A small class-conditioned image diffusion model, trained from scratch.
Data: trained on microscope photos of single blood and bone marrow cells, 48542 training examples, 5.5 epochs.
Rows from block 2 of a small class-conditioned image diffusion model, named by matrix and row number. Rows with one number belong to one neuron. Each number is 128 + 24 x the weight over its row's rms, rounded and kept within 0 to 255. All counts start at 0. Numbers have three digits each.
After each neuron's rows are labels from the 100 images, of 14976 (inputs lightly noised), where the neuron reaches its highest value: "colour at peak" is the nearest of a few named colours to the mean colour under the peak. Only what is clearly more common there than usual is listed. The data: microscope photos of single blood and bone marrow cells.
# fc1: MLP up (model.blocks.2.mlp.fc1.weight, 1152x192), inputs 0-95
# fc2: MLP down (model.blocks.2.mlp.fc2.weight, 192x1152, transposed), outputs 0-95

fc1.699:164140155105111120126153148135104135109160112126122145133150176124133144091089123121124119170113131138143124111131140113103122163095117160106129137121150149181166109112154127174139176159146103137140129138138137110130132113135157131096116123128110109086127171123095120115110121130119106093
fc2.699:160080105140162127181159126165121160118118108111185095144134161102140134111143129162169127116120156112148121107115146122151152125102153149182172099134153121157093121119171105109119116143109132116132097138125122109137097118133111119152113137149139173115098149117141129117078099146113115095
colour at peak: pink

fc1.318:138124092205146104135134159109145107126129101107101095124116147154124097162112162116134145155146126089150140140124143107118112107115130124133161133146150151107113127090079097114113152132126138113129131116145119140139143130111092173093131110126110108139101136119135137142117114149102106113
fc2.318:124120156098132162153141116120156177167156117127131084114115128145131135141138104125156155135126156084098086109150109177094175180102129111143143107169147102121115147146157159089151122143119151145130158146111114087154109100147125125130167151123128151139121114084094128088121113099118110099
colour at peak: purple

fc1.273:173142157112132150113127094151085121112110141123105109118166079136114164122144118123145136124137142173105126100123111136137144129168161144099115099167101092062127148149155141126141130170110131124145138117142113168144104122143147146105137111119161148113100108116161141153079121121141121097
fc2.273:130124140148154140143108103158128129100123135132103130124105130163107128143142107093130147107105077169089113117104127128149120122145139144129163109168096141157103147134133137160169098150136102153155105117144136101128141154101172137137125139126161122127144136131094101116141140154118124100
colour at peak: pink

fc1.646:148108111101078123120137133114141119120091117134104133114135113066142125123156105146081139138098172116108117150109122128156115107124085143178098060108132121121129087161105121140124105132095139113119123149148112117125103116136143112141142146117132135117132164144105140140143113165130137111
fc2.646:101091171131141147176134151138158147097119149130150126133147138172095087118128104160160154067115138124112107122138138103131126088127147123147133128120137124154133137129133156137128117129133113159104145111105108123112089171099124114113162142121111134124150099154152218097153126159147144112
colour at peak: pink

fc1.637:180141137109147139194154155168125115163131151118138145122115118149143129192161097098159130142125148128154134137164182124124131128101143152113105120147137090091118137167084129137092171103136108125140122126096160112136122151142094133110134092131165097103142148143140098148109136103105124135
fc2.637:138113130149092144130108111145161095207129128147119100098114138151130108166117109094148135157110104161100156111145125135147116069116103126130130128143152145148111168130155139163130097149141122142204108122113112128145152091140120126153134141120161089135136114049124131116103110129114122119
colour at peak: white

fc1.520:130103106118123119084123114090114125096168139116150152117080168096134149116095155115092130104102124153086156165094108164189117109130136136128132115123185149177075135113116140162120117141144122144086125089173137147161131111137108139144130100099113100141112140137140116126137121171104123122
fc2.520:128135146157147170161143098149144100137160141141171074147128173143125139135071123130118120163103138122108154118136124148115139132101130147112150114083164129145177128118136124118114121111130152160150091120140107122100138174093091111114140116137159117121123102098150119134081128141117112150
colour at peak: black; blue

fc1.743:142114112153112101174136117167157140135105159140125157102125139109133117086127127155113081146151095148141129143132172148165133091089136170148119087119123142130121137135109146133098126112147116149152114126136159131138147141172089142157167141091148161099158138138112148157136119138098140094
fc2.743:127145109090096080134151111149104157125127145131150138095120109120153135109119168086173145093137146126118165166126128135135129114127097118149162110131131110159102149160141143172134121147141148107102136131157105146155089150087123147137102112131120132112115136108137130134120146106168130103
colour at peak: grey

fc1.17:160145107103115130111146114175148119156094166120112161146098118144192140117144138120106176197125192133154113137106134116176112121124121144138145110104124120112117131139102106156104125097110143124135093149124129118105154124129112126121171129140134117102108153093107122118141132104132118077
fc2.17:124166126126114170136092141133120112163147114108115159099117109118117125125136126099195149135141138127138122095178071103141123126120119118130155098158148130139125095101122145133117131104122101170134165078107166112189167133117164116153082156128126106156129129083135113179123111157129146111
colour at peak: grey

fc1.734:164115086117136137165123139150166163094132112112122115085125115149097117112171158122119158153119159116146152081125162094103136102132103120104132139143131131099130151142105161142122126092146155152174111099122129092159103131110099176142112098165128139140126108124093157145093088106143126125
fc2.734:091156103131143155116152113095103138085122133140131144090078104138131117131107092123132101132089167072074145124154131123129100145132132113155104113151157145086118098116121138121155126138081165124173163136147114193139145132138116143107167151128111107115142139103135119162131172088137165125
colour at peak: pink

fc1.482:123120117111102147088156111120160117101097104131134149139134127158132159109221087080135125115165160114192102117107169145104130151127106144121124159167076107116131108143116138062132129160147112118126137150136130131199111129128166129162166150118116091115146155163115154106109127127107125167
fc2.482:155127130111130171141137166100155139083189117152152120156135140126095142114119157123112118128102123135110141143150102109133162108120161132113116118163155151132151152132151108121146082112114081108108154119165152127128163175138119141136179108132147141107179073110167119160136101123074124149
colour at peak: pink

fc1.9:129105125076088162157162132150146123117126149171144150110131147160132140098128139123152118136104165131194109099112157099114088124120126142132139104127127151120112136148084145144100123133127150111126124108171108108113136127137164112091153173109087142146113120114124109123148143136105119118
fc2.9:143156117150113146116149134169128099091108114116131150123096105140109164102160120117098136117113104153140109086134081093134193154134102135110129186168121124121133140131148153158104116088121113141105118119133143141132119095133118090112102101132119122095120143161097163173095109156126090146
colour at peak: white

fc1.707:160119112188150135139132141140184165120158151084144162106112121092111155122139116118108114135123142128123120112136159100130184133106142093156124134132150147126110102138142136154158120129141158140121066136097116106120142121151145173132089129089138165129183121098124096142122164124089169113
fc2.707:129143123118088134127099119155077144121121123160124117120113121103117098153128143133118106137122122129131110146122146124097087131152129144147084101124152132162122098146129159140100131092137136143130119133112133178113164129153152147177118144140115115115111152165122123132152108127119112073
colour at peak: purple

fc1.394:134071090071106162136129104117138095103138126144125137128113154134142141127151144120114154161070178144102146139122120108126120107093130127152144108115140099134110115120145137131139104088128114094138132128146133130119124130118142145132175126103121127101114147092119116128135138141097151115
fc2.394:096144099118132152148135119122145113090159120173094134132101100150112102109113164113079107086086149100159118094072150128142135167102120095148143161140159170132124128106146140127099114150100076137068105118108119128117133146104129176094148178130151159127132130157150135120134127142102105112
colour at peak: pink

fc1.354:107123137167165120102153141101105131114102082091168056147139145101161150130133089133116174108130131095093135145093119102130158088139151156129157100163130118117128143120127125112131142119083151154101124105127105170167113114084109144136140147097116129113116125101122137108131155141179146121
fc2.354:166174103120134147156131089103114080133144106106129111127157124139113136166114156143123130130134182073108168121132109107088080137132114109166162129116122132108150100146108125129185130083145118143115115149124136070114149088133150104119161129112104135145140156116133126117159124115157144114
colour at peak: purple

fc1.471:125152162211110126116134089110075167118162163176157124093132137114127163133127125117160105135120185139131142145138107077138115117152160167097105131139120123117096124093098126169124111125106127147148141090082125110134130132138151122130120117137118104146117127137139156128157124108179078130
fc2.471:106153093125163148122107087128191143153117195087133173101145130115121140131136124105109115113129137112154145111111125149140160107104073137135128109120108093130075120117157146155156145125138146216142121153103159121118155118116129156131116109131152137155161109127089153136134151127158124118
colour at peak: pink

fc1.509:130162131093122058119142101110084111140104131116145149127099117160154132078133152105126165110112133114175133156140174131142145136129110133123126088107167112152118139142153095116128134163152140097123104144102140155088144151115153136105096120114115115110135149126144130099149115141126175136
fc2.509:179133136134127131115128156156165143164085086160145143128132170152138136152137133127127146147086105136109109109130126095146140138097144109085138092127148138147084106111128095138119100158104097150112104142127156088143149179143156142137118154114114130120123158138127143115076101143115120091
colour at peak: grey

fc1.194:112113075115110162155095141123150133124156134132098161136124157164130169121120144106121138150117145107133107117103150136127145132105127161108148162150137139154125128127101147132124136108136124134207161133153140120200146111133140166155112121146123103144129152133112124183112146139077128124
fc2.194:094164080148094127139123132111120130157136121160176113100110157123127144062097171132176072123122128128085163120122095166095086167113107098118158136132146155143154144108119119107133099133107154137162112140154143159106149177119123093121125111149087119129120122091159152119128127141120151124
colour at peak: pink

fc1.440:131158152160130098169132115122092085106116129146141130132124114156088134105116148119114179127120156150144118125108183121137132101152145132114100132128132124132092134112146113081152143090105160108129132135132140093118123125140150094125129153209102162078147130168176151102083082123154144157
fc2.440:098132127135115139135121140122193098126133161135156154123160132149127110114149107113163129129121156130093102135104110116123144130124148107104200095133148172077110130069118125124175088178125111140127143108159130159127124088110097136127128151129098122127106118104098133110119158131111138121
colour at peak: blue

fc1.132:142139133062142146131158163129119156124102107122135139072131137138122152127111117120138158148150153154143112126139190155140108176095148124102129106127095119174109126147126131114133111143133157117108095149134139079119135098109153111115128172175143126139139120130119135129132177093109141126
fc2.132:110128159190113147130074152148132061152140139180112119104116138135144111111169107153137134145100141127111154132122132125155112133132142122141115137139144150143123151137143138162117155169147129126130111163152147121115144147119122112129090110112099152092096151129120150163112145111098148163
colour at peak: purple; blue

fc1.450:133115131100101101105139117129144144135118113118119126124173129136162130133159068179150112134111145109169121126170126154150116147114114147168116131135110124099167116145114131124121102122115145099149115150152120084167121121121120142137137193105129114158117128126095096154080117139146117128
fc2.450:105092130120112124126121156129136133140106146110152136141137126132141128149098098145161155131100114138158099142134168146120145144134123121072118149186116142114111122127140116096127146112143137127120124139097138130005149080135171124123081134127122121113090142115116124136090098168111128138
colour at peak: white

fc1.299:104126148124168158168135103137100138105182104087145131136124150132138184087157138175129091122125133146118151172135138146098126099140106168078121080122141139126140069130113107139120149127128136124099141125163130153100174138124089119123156099131134140112164115147094126123110131148141134100
fc2.299:127110147110166113135140160145148167093126127122157123080117129097169143137068109152164149102139104137103154125098125111079139168139135115144128134146139158126099123118138144131087118148141146146145104110122113126168115104118118091123157166113112177120117136087136110158171114087175141110
colour at peak: blue

fc1.539:124105116138119118113115145160178150109132118116106139116129121133137164122131118155106117138141156121136116117137153136126177102123170128107167124155151115146140122112099157175100118144165128148135104104126140065119140082103122180096096113112122100153144142088110150172132144133117127082
fc2.539:082150109121092112138141091108131174121121102114070140111123092047128177110100138114166121116095126109072170137115183148141106097158111153108120122186107120150157100144155124095159139110128149079134151115105172138110124141147130140141106146162132127123134166141136069129142081132124174116
colour at peak: pink

fc1.529:104144158076121165104094156115146158116156118179148113186168126092127147090175107154132125109143169120095150153101129152143085126105075119099100102186121135102144117100093110167116151148121149128129140152126125117092112150120136168137107116136141102167089146115104103113155109129141149128
fc2.529:135125139161143144108160116104099119105165136141117135151136142192106140123123158158152117147144150127152101131097118104105126130147128120097110144144133153140130105158121155132167148124071149166117143139139106184122111122124118131092172140122167139115157125159172137167147123125109070170
colour at peak: pink

fc1.659:155151097140103163150132127143143140106156088146158162126151117112132153124124114133172093145130136145109124125201114123147138120116146154152110124119143112086125160124145177144082124128167164136110112123138128114141138103174100128117097112118142109132103141072137113131103137124145119125
fc2.659:115136106127100118111120150118136116132111100111167115124154095171133132102128127127168141139133101142130168156095144157174106075125086107133122120158096132116066096130123127138167140131127121181103132119126154168101097130122144110086127156185120126147133113136129148159198126118146137105
colour at peak: grey

fc1.715:106106093134135112101127132125124104109139126074167162119107085136166133111115111098160101117089077134128146121174117132119162174142126150128150080140156129139106125120138077098163133196144124123156130133137127124133151143173132108118133130100109120098129149127117192118168131183149087129
fc2.715:122164094143137154078087119138117139113123079149159119178130174102158104105135166139118144160118110112119136168089133135114163155112136112130175122144158133118170134094132136134124146108145132119109126095147142117106091126144181104120116113122135111140097180150131099144147117112101138081
colour at peak: purple

fc1.216:147100137116146114145158104171150104119120144120130128148172115179149138138125095155180094152119101144134124129133126130104154122083134165143127133107106130099175111106095120089133138128155118125138120152111137113125141131142120140103133154123093126142153130156108082136099130120125119145
fc2.216:137135135103110137138130094111123123088137149107152079115161141132138136107117114107130145120118091138099126136102128139086097149108163166151124141115147134153145160130136126088125129076134177129139109147162139122146159088123116088121122098109135085114100123123093097162108134137140114147
colour at peak: pink

fc1.32:162109094134089109071133102168180154107139129111129122136100170118135128107113149136165157155115119074103123103128104161108133156138141093140128110140121152102125120132165157145113143109088180114136141123157130171153115130136122119073148120152154117118132123120134122098149165112165122105
fc2.32:133147181150070076177109131124082166128125104091141124151126099132101126130129141114116107105094106157114139125127157148122168107120131085132109161149122123108133121142093171148121127128159143158089134137152081108121121107158148125145095130124123145128141096107104158148151116116150146134
colour at peak: pink

fc1.635:189135142111137137122178125156157125130129119129056075115139133109143103081133129154120150145109156131118132139115127090101109110082094149157133076103144097108132102114115150153081152126126118139111134151192128139126125163123134150129141128112131105133109121096095136163152137105112134131
fc2.635:159111108123133145126136119138125131114162133124153131110130106145130156116084129135118145130102164087121124113123105126106115127105134143141144119116152108124106135154132119100132132095113178099119179163108122099151124109107097121137151120138115172094105121140171120163120141115135119083
colour at peak: white

fc1.474:142157130112093138173135138118150112127127107145146052145135163166146137117117134139150123118116146112165089160111169114145150113095148137157120136148116128089147129134137148121113152095180134131092156149133113126104153162164103143134115094131108111156114139117128092176149136119110080086
fc2.474:103119152131114125090140128109131142111094134111180099137156127104130148133117123169137153164095135139130096124116143110071136151122143105121130111072114128120101126131144087137163138094109158150129157165151111151145137145128105132114173101134138126120130099135149165136146121140110161101
colour at peak: white

fc1.261:130102085108127114104107126152098114109097118077125138096113144087140154196131155122126115169119182085134102097120130120112125147144137144082145103112139101104146147128134119127092148117113137142186055126161133147147152155141137138111104160125099074119153116116167127166115100098107098123
fc2.261:148164134120149120110123100116124173139113095121090142136110121140130117137179087111170116102125107147141151141138104123126119133164127115159115164133122109105165150227133120183104105120133150162145160144112142139137098099180100090143153108120157099093104153113092140085139120150173150099
colour at peak: pink

fc1.222:132131143108080135108113105115118103105113127115129085119102125113128137129168114133158177142123157122156141158146134125074104099166119141109143125141135118127100142149136148093150133110118134120140162122161137113091145137069116106172110164135143150132119108143081150112173102126134148161
fc2.222:122105149145160073116096145124145106088126131160135157109100126126122154150113150128106155095131096130142088101115106098094164087083130108135121102123060152103134150117113161109142136146140131121124127104136131136134129136088116136074142113133127109145130103155148154146157115156157154144
colour at peak: pink

fc1.664:119158145137147152106121144153112106105124112133132109140141069127111118167123149133100160158096145130131130179148141138131174137136142131123082114073124090136166115128131133124097139118122161139135125130126084111115135144146150137128129112150147132085120151103100152175142153080125155138
fc2.664:140113150144158142133116114155146154112129106099067133104139151085102074117136080133121124156115124127152108164118139130136078128104121147127123093139082152107122145135150146159122139160121169111093155113113144157134096095073128135121165138116160145107125091152161177090133161151122139113
colour at peak: pink

fc1.325:134142112100128120053141128108127136117130128130140132107109129160093143121127131113100154127054134072136142116136112127147129162097103135116092075165099140131111146113091135127099108157128167093122132121162127097123112135106137138103098152158106105116143167099111133133143118190118090136
fc2.325:123131157115117165161118133119080155151149138139102099114107119134090166122127151123153121160099113121117139132135146124142174130102109106120121115099168116110118091150142141125140132138099173092121114096116176087143131157156121099099095068127118145131130097125129119130127091145111122112
colour at peak: grey

fc1.460:150136116124123093115157156149108121133157107124138164141125112094167119043101132095139100120113132149140124112150141171154114133113112129102114120179087140137138142123170117109127120112112129087136133125172114104126129138143116107177106105179128100135121130139132144097140115128109130173
fc2.460:129103149125133132118153152128099085140106131140101149108161144135100094125198153079180113116099118109141148171135084099183139119117195106104177112142189118126121155132090119167117124115123136128131144159154144105130107144123130089108116160071121108134138129104112147111122135129126133144
colour at peak: pink

fc1.98:137139136145142148098112120156094150145173140134102129138145126159117136154110119097099139155164144125180105143167115120141102162100161153142116127128140102104127129110119116105087139126155111141106104113103155128142076103137119133122145121133168120135128159118116142106148127121150123100
fc2.98:113122091133115148117148140091189189148124140107104090154136144131109102123147146151164098141083137170161090146093177141123125134110086114104128120147137155166117101115163128187124127162096129142118149084160113116126105147094103164129130135085135115132134094125116090117134127150128104107
colour at peak: purple

fc1.644:115129137099117118118154153144134145153103134162061159134135126137114135047116138154135143130126151119138110162125141123173093111075088109159137089165122139128098141155105116125125152117116123090124140133117153109105132146087156139090132129131136077149074148116083142128163127125125130124
fc2.644:099136125119142113150150143142114112129113116158119152094109159132135168143154092124116110155155126159118070129177096136080115156134130137114131123127160166126131132184169119099129119114102120103191110136136103135138157105126112124120098150106140094101129119126172166116111109136199161140
colour at peak: white

fc1.237:155120124096072166075134128130197155114101108153139120145134118136148130114137144111128048110148151108127124107094124091138124085104126126131091121133155065140165112150126123139154164124152134136155141120067114140109142124130109189135135151132170118153158124128113150145122155136134084094
fc2.237:117108132135059153152107114110054139147116109099164140107158116114133132133138141149122101102142129073120136106126125129111138128152144138107090111144123110167122126139091156109139150148150176135106121105110120134132107171178153170166144132098142149141135132117119129153160109146111112092
colour at peak: blue

fc1.316:119093121080128162157100144131153103108141131118139185129115089135098124115128162102161133156151177167135144059144094130177136108111135162175159135131126090166135106155121117127121130149128120155117137120150087126138096136154138124179149191121099100115148143116146100138118120119121115114
fc2.316:132147098165117122139139133110132126084170115170115158148084109131103137087129137098145137126140131117126175138158128138182115114159168127114135130133155109165093169117147128135148111146104134129119136126141136159109080110096149146163094071122122144090084161118130143149155143125129124130
colour at peak: purple

fc1.647:112172134110113093103135097095115131127158136167138128180085113149155119139125156133158100098074121107127122129137138134140152153090135138177101088145135160147104156159153112147105111137128072146123165172153114121159124102161069099118134143177103116159101169117120146104127097113093134124
fc2.647:139099132112135140088120130150127114145154118135154118157137194091151148150120085171115163124140118123104100127123134111134120142134129087154160115185141121150134146083135116134126141163115120145123106097116149155149098128121131120116120131122170121151119107177108110136080109142103078144
colour at peak: black

fc1.490:115093096121125148150128144143128136112118134132156195158130130134148188095132110163149118105104129113114136173160159116136146140119128135140116129161117146148107151119140112088149120146129149110094144158156112125126135117119150147134102184136142135141122152135119130131121116104130146139
fc2.490:161117130081150136101132085114111098142106129115141122123156139125116099113161102124152125136175108125143182123110121154114152111135137166169135139113132138147142163138109116152132134088138122137114136149099179144140150104139173112117107115133139133062139141148154126179105139102102134129
colour at peak: white

fc1.27:132113162106131084145131158149124153133071113127114142058113190139094137135104136137147098126147109104140145095114144145112132160128093131107103139158107124104108118128133119131130162166096071160143149170158173133133121151152124153144112107105120106161100115195119155146126147123163141115
fc2.27:124144108117116127149167165109150153142119129117127084128147136166121128116125135146106140165161112144106141087136132129124132196143090150125133135153159158131100170117139162146133088115138084174092090146099135155107121094153131095083139149152131140087116191092091128137143136106124113128
colour at peak: pink

fc1.447:146168129096079143119126123141155091132098098117137110168131126142164143131085127107140139135113167146174178125104164131085083130107121117151155119106110087109144100120105105170137126148134111139083175164109138141140144106130148136126154128098129138137113149107049120144137147127146119122
fc2.447:156166083118110160137146116140125098142124120080147113146124127129124106111061143120104153101095150147154146128182181095132120149117136097117123125140088152146096141127108123157099113139127105136116147177138117112107155127119114137127130123150134103103140128141169115111142114184103109142
colour at peak: pink

fc1.70:106108105142102146057072089123166120151102109120119112112118175114103133108106129124101102135109139089115116137123098113106140141124083168109124106117150134135131129147114145124124098143133101145128124131089167108143112126102108139099128120111119090143105159132099134120097106134153123115
fc2.70:049164135130104108137137119138081133169132140139124129134149130126131130147156114163129083112157129089135142116133154174109110137121085135124146149106144176112163141081137098075116116125098128125134195143123141132129139148146104138111126140107101095077126124130169158150134151129137148075
colour at peak: grey

fc1.374:145121120096132134160117128101168161087166127168150132082147095104127123113146133146138145121125123145126152149132137127158115129129118155132127172129184094151142131080127118126135116135132125112114113123171084107176132148121167137152140133154133153101139152097142123138103133146194123121
fc2.374:184149170122152176127126134117137158100147141143134142135142149140144137069132173136112127127090142118090100143120176150123154110108171091096155135118168133122065074112166124115161137121142129116095127114140101173113154138125103111110115107103129174139107115156100130181168149138109088152
colour at peak: purple

fc1.335:133187156139094129133109139119152147105157183124152131109146141081191166141123117122109116150183135147124126141124099118120137108110133128147164112105151124149113119099114124135121158118128142087096145144114123138145165107121156139065171136088127151141179112102134104150126168119125073149
fc2.335:155141122152119116135128135161099138115070117117132154089122124103171126126135143093146129097115147154167141141152131135128125118147136135140111125111097149179156109157128104120095156128130103140118110104079137113101160124103118160171137163128152142183129108121105113137104121154148135162
colour at peak: purple

fc1.505:128111110159137139101123117122108145118149131055170151143142100102125151138081132099158081111152134089100145113136109092143084147138194134135138164139141124084138111130108150130114133128117170154122124144095151144129176110149120127131116147143129092127137124173136052144114122145082144153
fc2.505:068136098128076142123123127136133135159122148162106123117146120108135137160137135115130159122114121061136107129103145149163126138138065151140082129112135121150144114130153120063147143141112141154153100123095163118108118126139091098125133120128115111125129133103145104092124126152087150126
colour at peak: purple

fc1.766:124119126127152115155201156179098102137138087165160163101153148158133128112132165112106120133103181127103146117163152109110111151151092140097116107123144118152118131159097129159142123114128122129132128138123099130176126126163140144140100177155118111107109127134099151104164127145120157137
fc2.766:147130170133124109086103139176130113177154117161145196145061124133118142096143090138146122137136117120129068116139118124144095153130128118104128124176129129125106141097158168114109087104123141157095125137105136115114136099119110139084150113089088130084085091141143184186099160120086111126
colour at peak: black

fc1.364:204157112143113119124141115104111105122128086094131088131100090125164130159114102135142116122131160120144094112148147148128168142133129096157097152158137082137149119104129138092164116118132098148124210133111135123189127132144127120129135109108154126107135142104140131130125125126160113053
fc2.364:134108139119159136126091146146130129126114166140148101112114150122139071166129122134155109117128118095136162175150118103176164120163148091128170077158148127125096137080140144129151143180139141138103101135136123128120087149118141124113149115063148111135163084131169165135099122159123100103
colour at peak: grey

fc1.391:167113154122124158104114135091147153138165126129120156118127144122105116076124140111159131127141130104087128184127124136181098137111100158137141113162201114120097093127118114126099119130098136122126139141138193074128105159135117144121137164180106112145103121116177144077186109151128109115
fc2.391:098155124087155178117182106149142107164160135131149128127110100119137137139200149130124107133119094148142106107130149146129164148109118147113140155116166146115147143118131139119097135150137113133141133155139095167167116111138115098137141079094132126114130106115111136134093206110125138128
colour at peak: black; blue

fc1.572:134105098129134163125135137123116120155109126147119122128111126112143141119157134125165143149091166135152122113083131134144162126122120084089151084086126151144154156092122103118101132136106112141148140137144129113120106105145163082118132139176133123112107116131095166064108140117124150103
fc2.572:102109155124133120111084167119122135163128107095144100129128125142148114086141142152110115087139130138173098128151125104141114117120168125144149158110145129115055106146143144161084167087130172150128117152131141138169086154129101108154113121117123146149099136126127139155078084138126107118
colour at peak: grey

fc1.329:068132088151116118145157142161142097080143163130167138142121114126148171088114150103112133155152114106125140122104163121130131156141169158102124118115118086160104126156140133096122114152177117119076115128111122109172120113122167120155140096111101144098092123157120131141160106123099102120
fc2.329:149083116121097112123155150119146149117129117129084138149092119149072127110143121144131102105121142166155171138126120133157134154167129100089143092091162115116126106154169142136141097124118100130103112123096117129121139161158095130111183155120137130129110141115070093103103119098117136135
colour at peak: grey

fc1.752:138154117135073112119133113120142140135092130124106087135142110084166126105138148150171142075120130116103097141144159137171116145131121128205125124121153112117113139122114096114139141142118127114134143147122132139142124139125142083128133106121106147171080128111131111099148170177164128121
fc2.752:146146161108146110146159134128175133151109133110146136151114174121173165137110134114095102121130114174113160114154136135136121117115161118111121179129110111118067147097119120140086151113115098171127094113122084124111089163133133111141152141113118122150117131171084139144117106160138162163
colour at peak: white