config.toml
model = "class-conditioned image diffusion model"
dataset = "microscope photos of single blood and bone marrow cells"
train_examples = 48542
image_size = 64
horizontal_flip = true
conditioning = "class"
arch = "dit"
objective = "epsilon"
cond_dim = 192
targets = ["cell type"]
num_classes = 17
cond_dropout = 0.2
norm = "layernorm"
hidden_act = "gelu"
mlp_ratio = 6
head_dim = 32
fused_qkv = false
qk_norm = true
inner_norm = false
moe = "soft"
num_experts = 8
moe_every = 2
expert_mlp_ratio = 2
slots_per_expert = 2
shared_expert = false
patch_size = [4, 4]
layers = 6
width = 192
positions = "rope"
optimizer = "adamw"
learning_rate = 0.00087
beta1 = 0.8
beta2 = 0.999
eps = 1e-06
max_grad_norm = 3.0
max_steps = 5600
batch_size = 48
epochs = 5.5
lr_schedule = "cosine"
final_lr_fraction = 0
warmup_steps = 110
weight_decay = 0.4
Rows from block 2 of a small class-conditioned image diffusion model, named by matrix and row number. Rows with one number belong to one neuron. Each number is 500 + 40 x the weight over its row's rms, rounded and kept within 0 to 999. All counts start at 0. Numbers have three digits each. After the name is the row's rms in percent of the matrix's.
After each neuron's rows are labels from the 100 images, of 14976 (inputs lightly noised), where the neuron reaches its highest value: "top examples" is what is common among them. Only what is clearly more common there than usual is listed. The data: microscope photos of single blood and bone marrow cells.
# fc1: MLP up (model.blocks.2.mlp.fc1.weight, 1152x192), inputs 0-95
# fc2: MLP down (model.blocks.2.mlp.fc2.weight, 192x1152, transposed), outputs 0-95

fc1.323 170:563541563499518547555501463517474526523515450541539426503542466525540455516406485543548495434513494505524454538491556525467479486463480446539501467450499513436553549456455433510484559516455536513541529499513483511495518551459525511483462484528525427538501441428502449490526476440486493622
fc2.323 115:462430531469502517449488483479485450496463495536444465471484513535530419477561519458461454517499491467465518543519506475509496412522539513577482443361522474502484528516482535585482510559402458518520516478621522516512483497452523486476568514413524491507630446485541583485438508448493458545
top examples: cell type: lymphocyte

fc1.569 083:467429528496495483483478589521494520470550467459494484422461482538507512529508556470509438506593537581519457502552500509540499484416479478525479538530499537587509532474518508450576553582521541492521478588527435539501472529476475486507492542482552461532509487519480495549509523529408483511
fc2.569 093:519491541437409496476564572491485452514463450468514514476404480499549498556507473545478541580476564510488483544518540474535465462503456495508482486492569457493499457477386508483507474475483532500495528491511543464513467491472495532496476484502537509495466579551495462491485518480515495590
top examples: smear: peripheral blood; cell type: segmented neutrophil

fc1.90 090:530528514520484469471452496451547504556544506468439446492469543476562492394537478512569517480441594532519509513525548625462513499468442452524538530450513432459496526486502427462527462501478542556520462480479486547497488480490474508522493457499539506510542450526458500515591463541508484510
fc2.90 096:447504443559458451429549551450498536598465552510515462480526504519570473477501519466491509509490438477446498495481524505476493547456575499483517517488582513512490481435474529527554517470525502503544526535494402560523500508586544471540484503455411508509485496521495443480486522488528518500
top examples: smear: peripheral blood

fc1.586 099:492479500497434577455516586539519486451501445464521538486478501538570505472475476480520435492509542536517505483478500583541500471514442528445380485520529507430531477452493550525570556491558477472562510485565479474450573517436509482548487477475418464495487460524530531503520478523501538528
fc2.586 100:484484507466502535442482493498478446538455453505487544450480407539507513521550500525495471448485485546471467497540460441510531484479525558514439540548485421455470522453426504494397439515566466485532477541540515440490496491523493467584542478525386539522435578500486535450520520479471483465
top examples: smear: peripheral blood; cell type: segmented neutrophil

fc1.147 109:517432461514521483488462480490523515398553558504524508574527542455482537507483537555496451508549481461426550508528496489442531464490528474432547471591514417478505474457498497542459498494472571498552465458485498499525531498504499519534473432468518559509493443496524531515477430525579394484
fc2.147 101:470524470548483522505546449503460548452508546481531547466522488488483484509532439515544523497479536508473574553472518501421492549449476501387560582508453478490450515513486485563535520498538546541537497481471475463602486494507526455461488469564507459496533491532472525509516503523535500475
top examples: smear: peripheral blood; cell type: segmented neutrophil

fc1.160 105:451498440491458502547481445516502461505458499477521558472545467556529506472450467425544466489489491462508533467457529494472544444420472576502547508475448514498503549656467500449478529466497544478512538475493532360449521523458449532441521473512496485473453518495472463494506518586457512561
fc2.160 108:553474523462488530540536439515463446514490472524548514518535514537436493561570488436546494501512500500534562489499471438505531481533501458444529464529533451486495492480510506443446493522513492542515525444528461542494512424547541547484425499528507494518533460466530587527513510527512561446
top examples: cell type: lymphocyte

fc1.757 137:479430475468466494533499500569494469416470488430543506459506458482523556438546477484537469500449563533531468550535486506558546471512465527533533470510540516525483531543498431331520429484566492486446519487492523520449528319432496489527515548542500542508522520540519557505506514509553520521
fc2.757 118:533409574453532425483484480465523524493545472455417453544532437525534530517506455516481499480532511483527528473547504497508509467503489455441437551476548475484476517542496498528497465494490492493357524546447523510523560574489541540537501563468456609572444478544447455532559499477484455521
top examples: cell type: lymphocyte

fc1.515 106:545582448467478489483452489488512467497557458525568470562399512457479572406510545495476546563519563497544563490604535500528504466508480491540530472486552476440454528507510528402441448447467499521434447535501520510488581454559535505470479552485499514498522495500513477516545443468484479370
fc2.515 092:464539464505488554534471519523475476548465515430543509570565457495469486522385486526548587493515542446505478547434499432521475512526521455531482484566517528502513562559487498511530473501466513495497558488508495430468540492558571510458504512534522506539568489476524495435518499495503551539
top examples: cell type: lymphocyte

fc1.764 132:488560482464516480503531535531479554513525500535510446523422479436503471486463560503520534388515469467512561563453565542619477488478465466580496496463523503483521589510451519534454550431461487534507506495500435506529509517435518477450497495525527442546395464427476457477511512532533489604
fc2.764 117:545457582477533517490508540472481475509550504554491479492492518505481563538484538484465398496531484512485506531536453502534502447387514529542467535535542430517466512539494504513490483610475432456493367543506545502524523487552538427477473509386469512483532452508581494502473498463479502551
top examples: smear: peripheral blood

fc1.21 101:528546448470517513513462503525510451482455459490620563562461467526555541513514536480469505516501484491562543412513613505489540538511511515527488505560413512479469538548493544518523516569535526468476564545530503494524516454528507471528524531512485500479572496479493463449504529518498472361
fc2.21 104:557539505453531546509496481484489515446517473485527526476570537482535486522507472498499578481527495511489580525528471492557511456546550520513540557483503534516560519540481499507490490478457468440542589474537467482472461448453555476497504488479552483430478484544503537491424439507443527470
top examples: cell type: lymphocyte

fc1.158 137:455479468443399439461551465404489523504428508539472580518501497441587514584499540478489526461442525465427544537524548513559495621474495538528438431474505510482442532490491486545535475528485478456560582532488478403522505509495501478537510568480499472494425539508470522453499474563497519488
fc2.158 120:484440575482493507470494507485519456531522504463488513547539514510493468518490483501414485492480523499532386455479576496409477512466515470589460470453471531480509515467536464568515467533522549507526572435494503545511517465497519562533601482492512576448476518516484526558536477517513540535
top examples: cell type: lymphocyte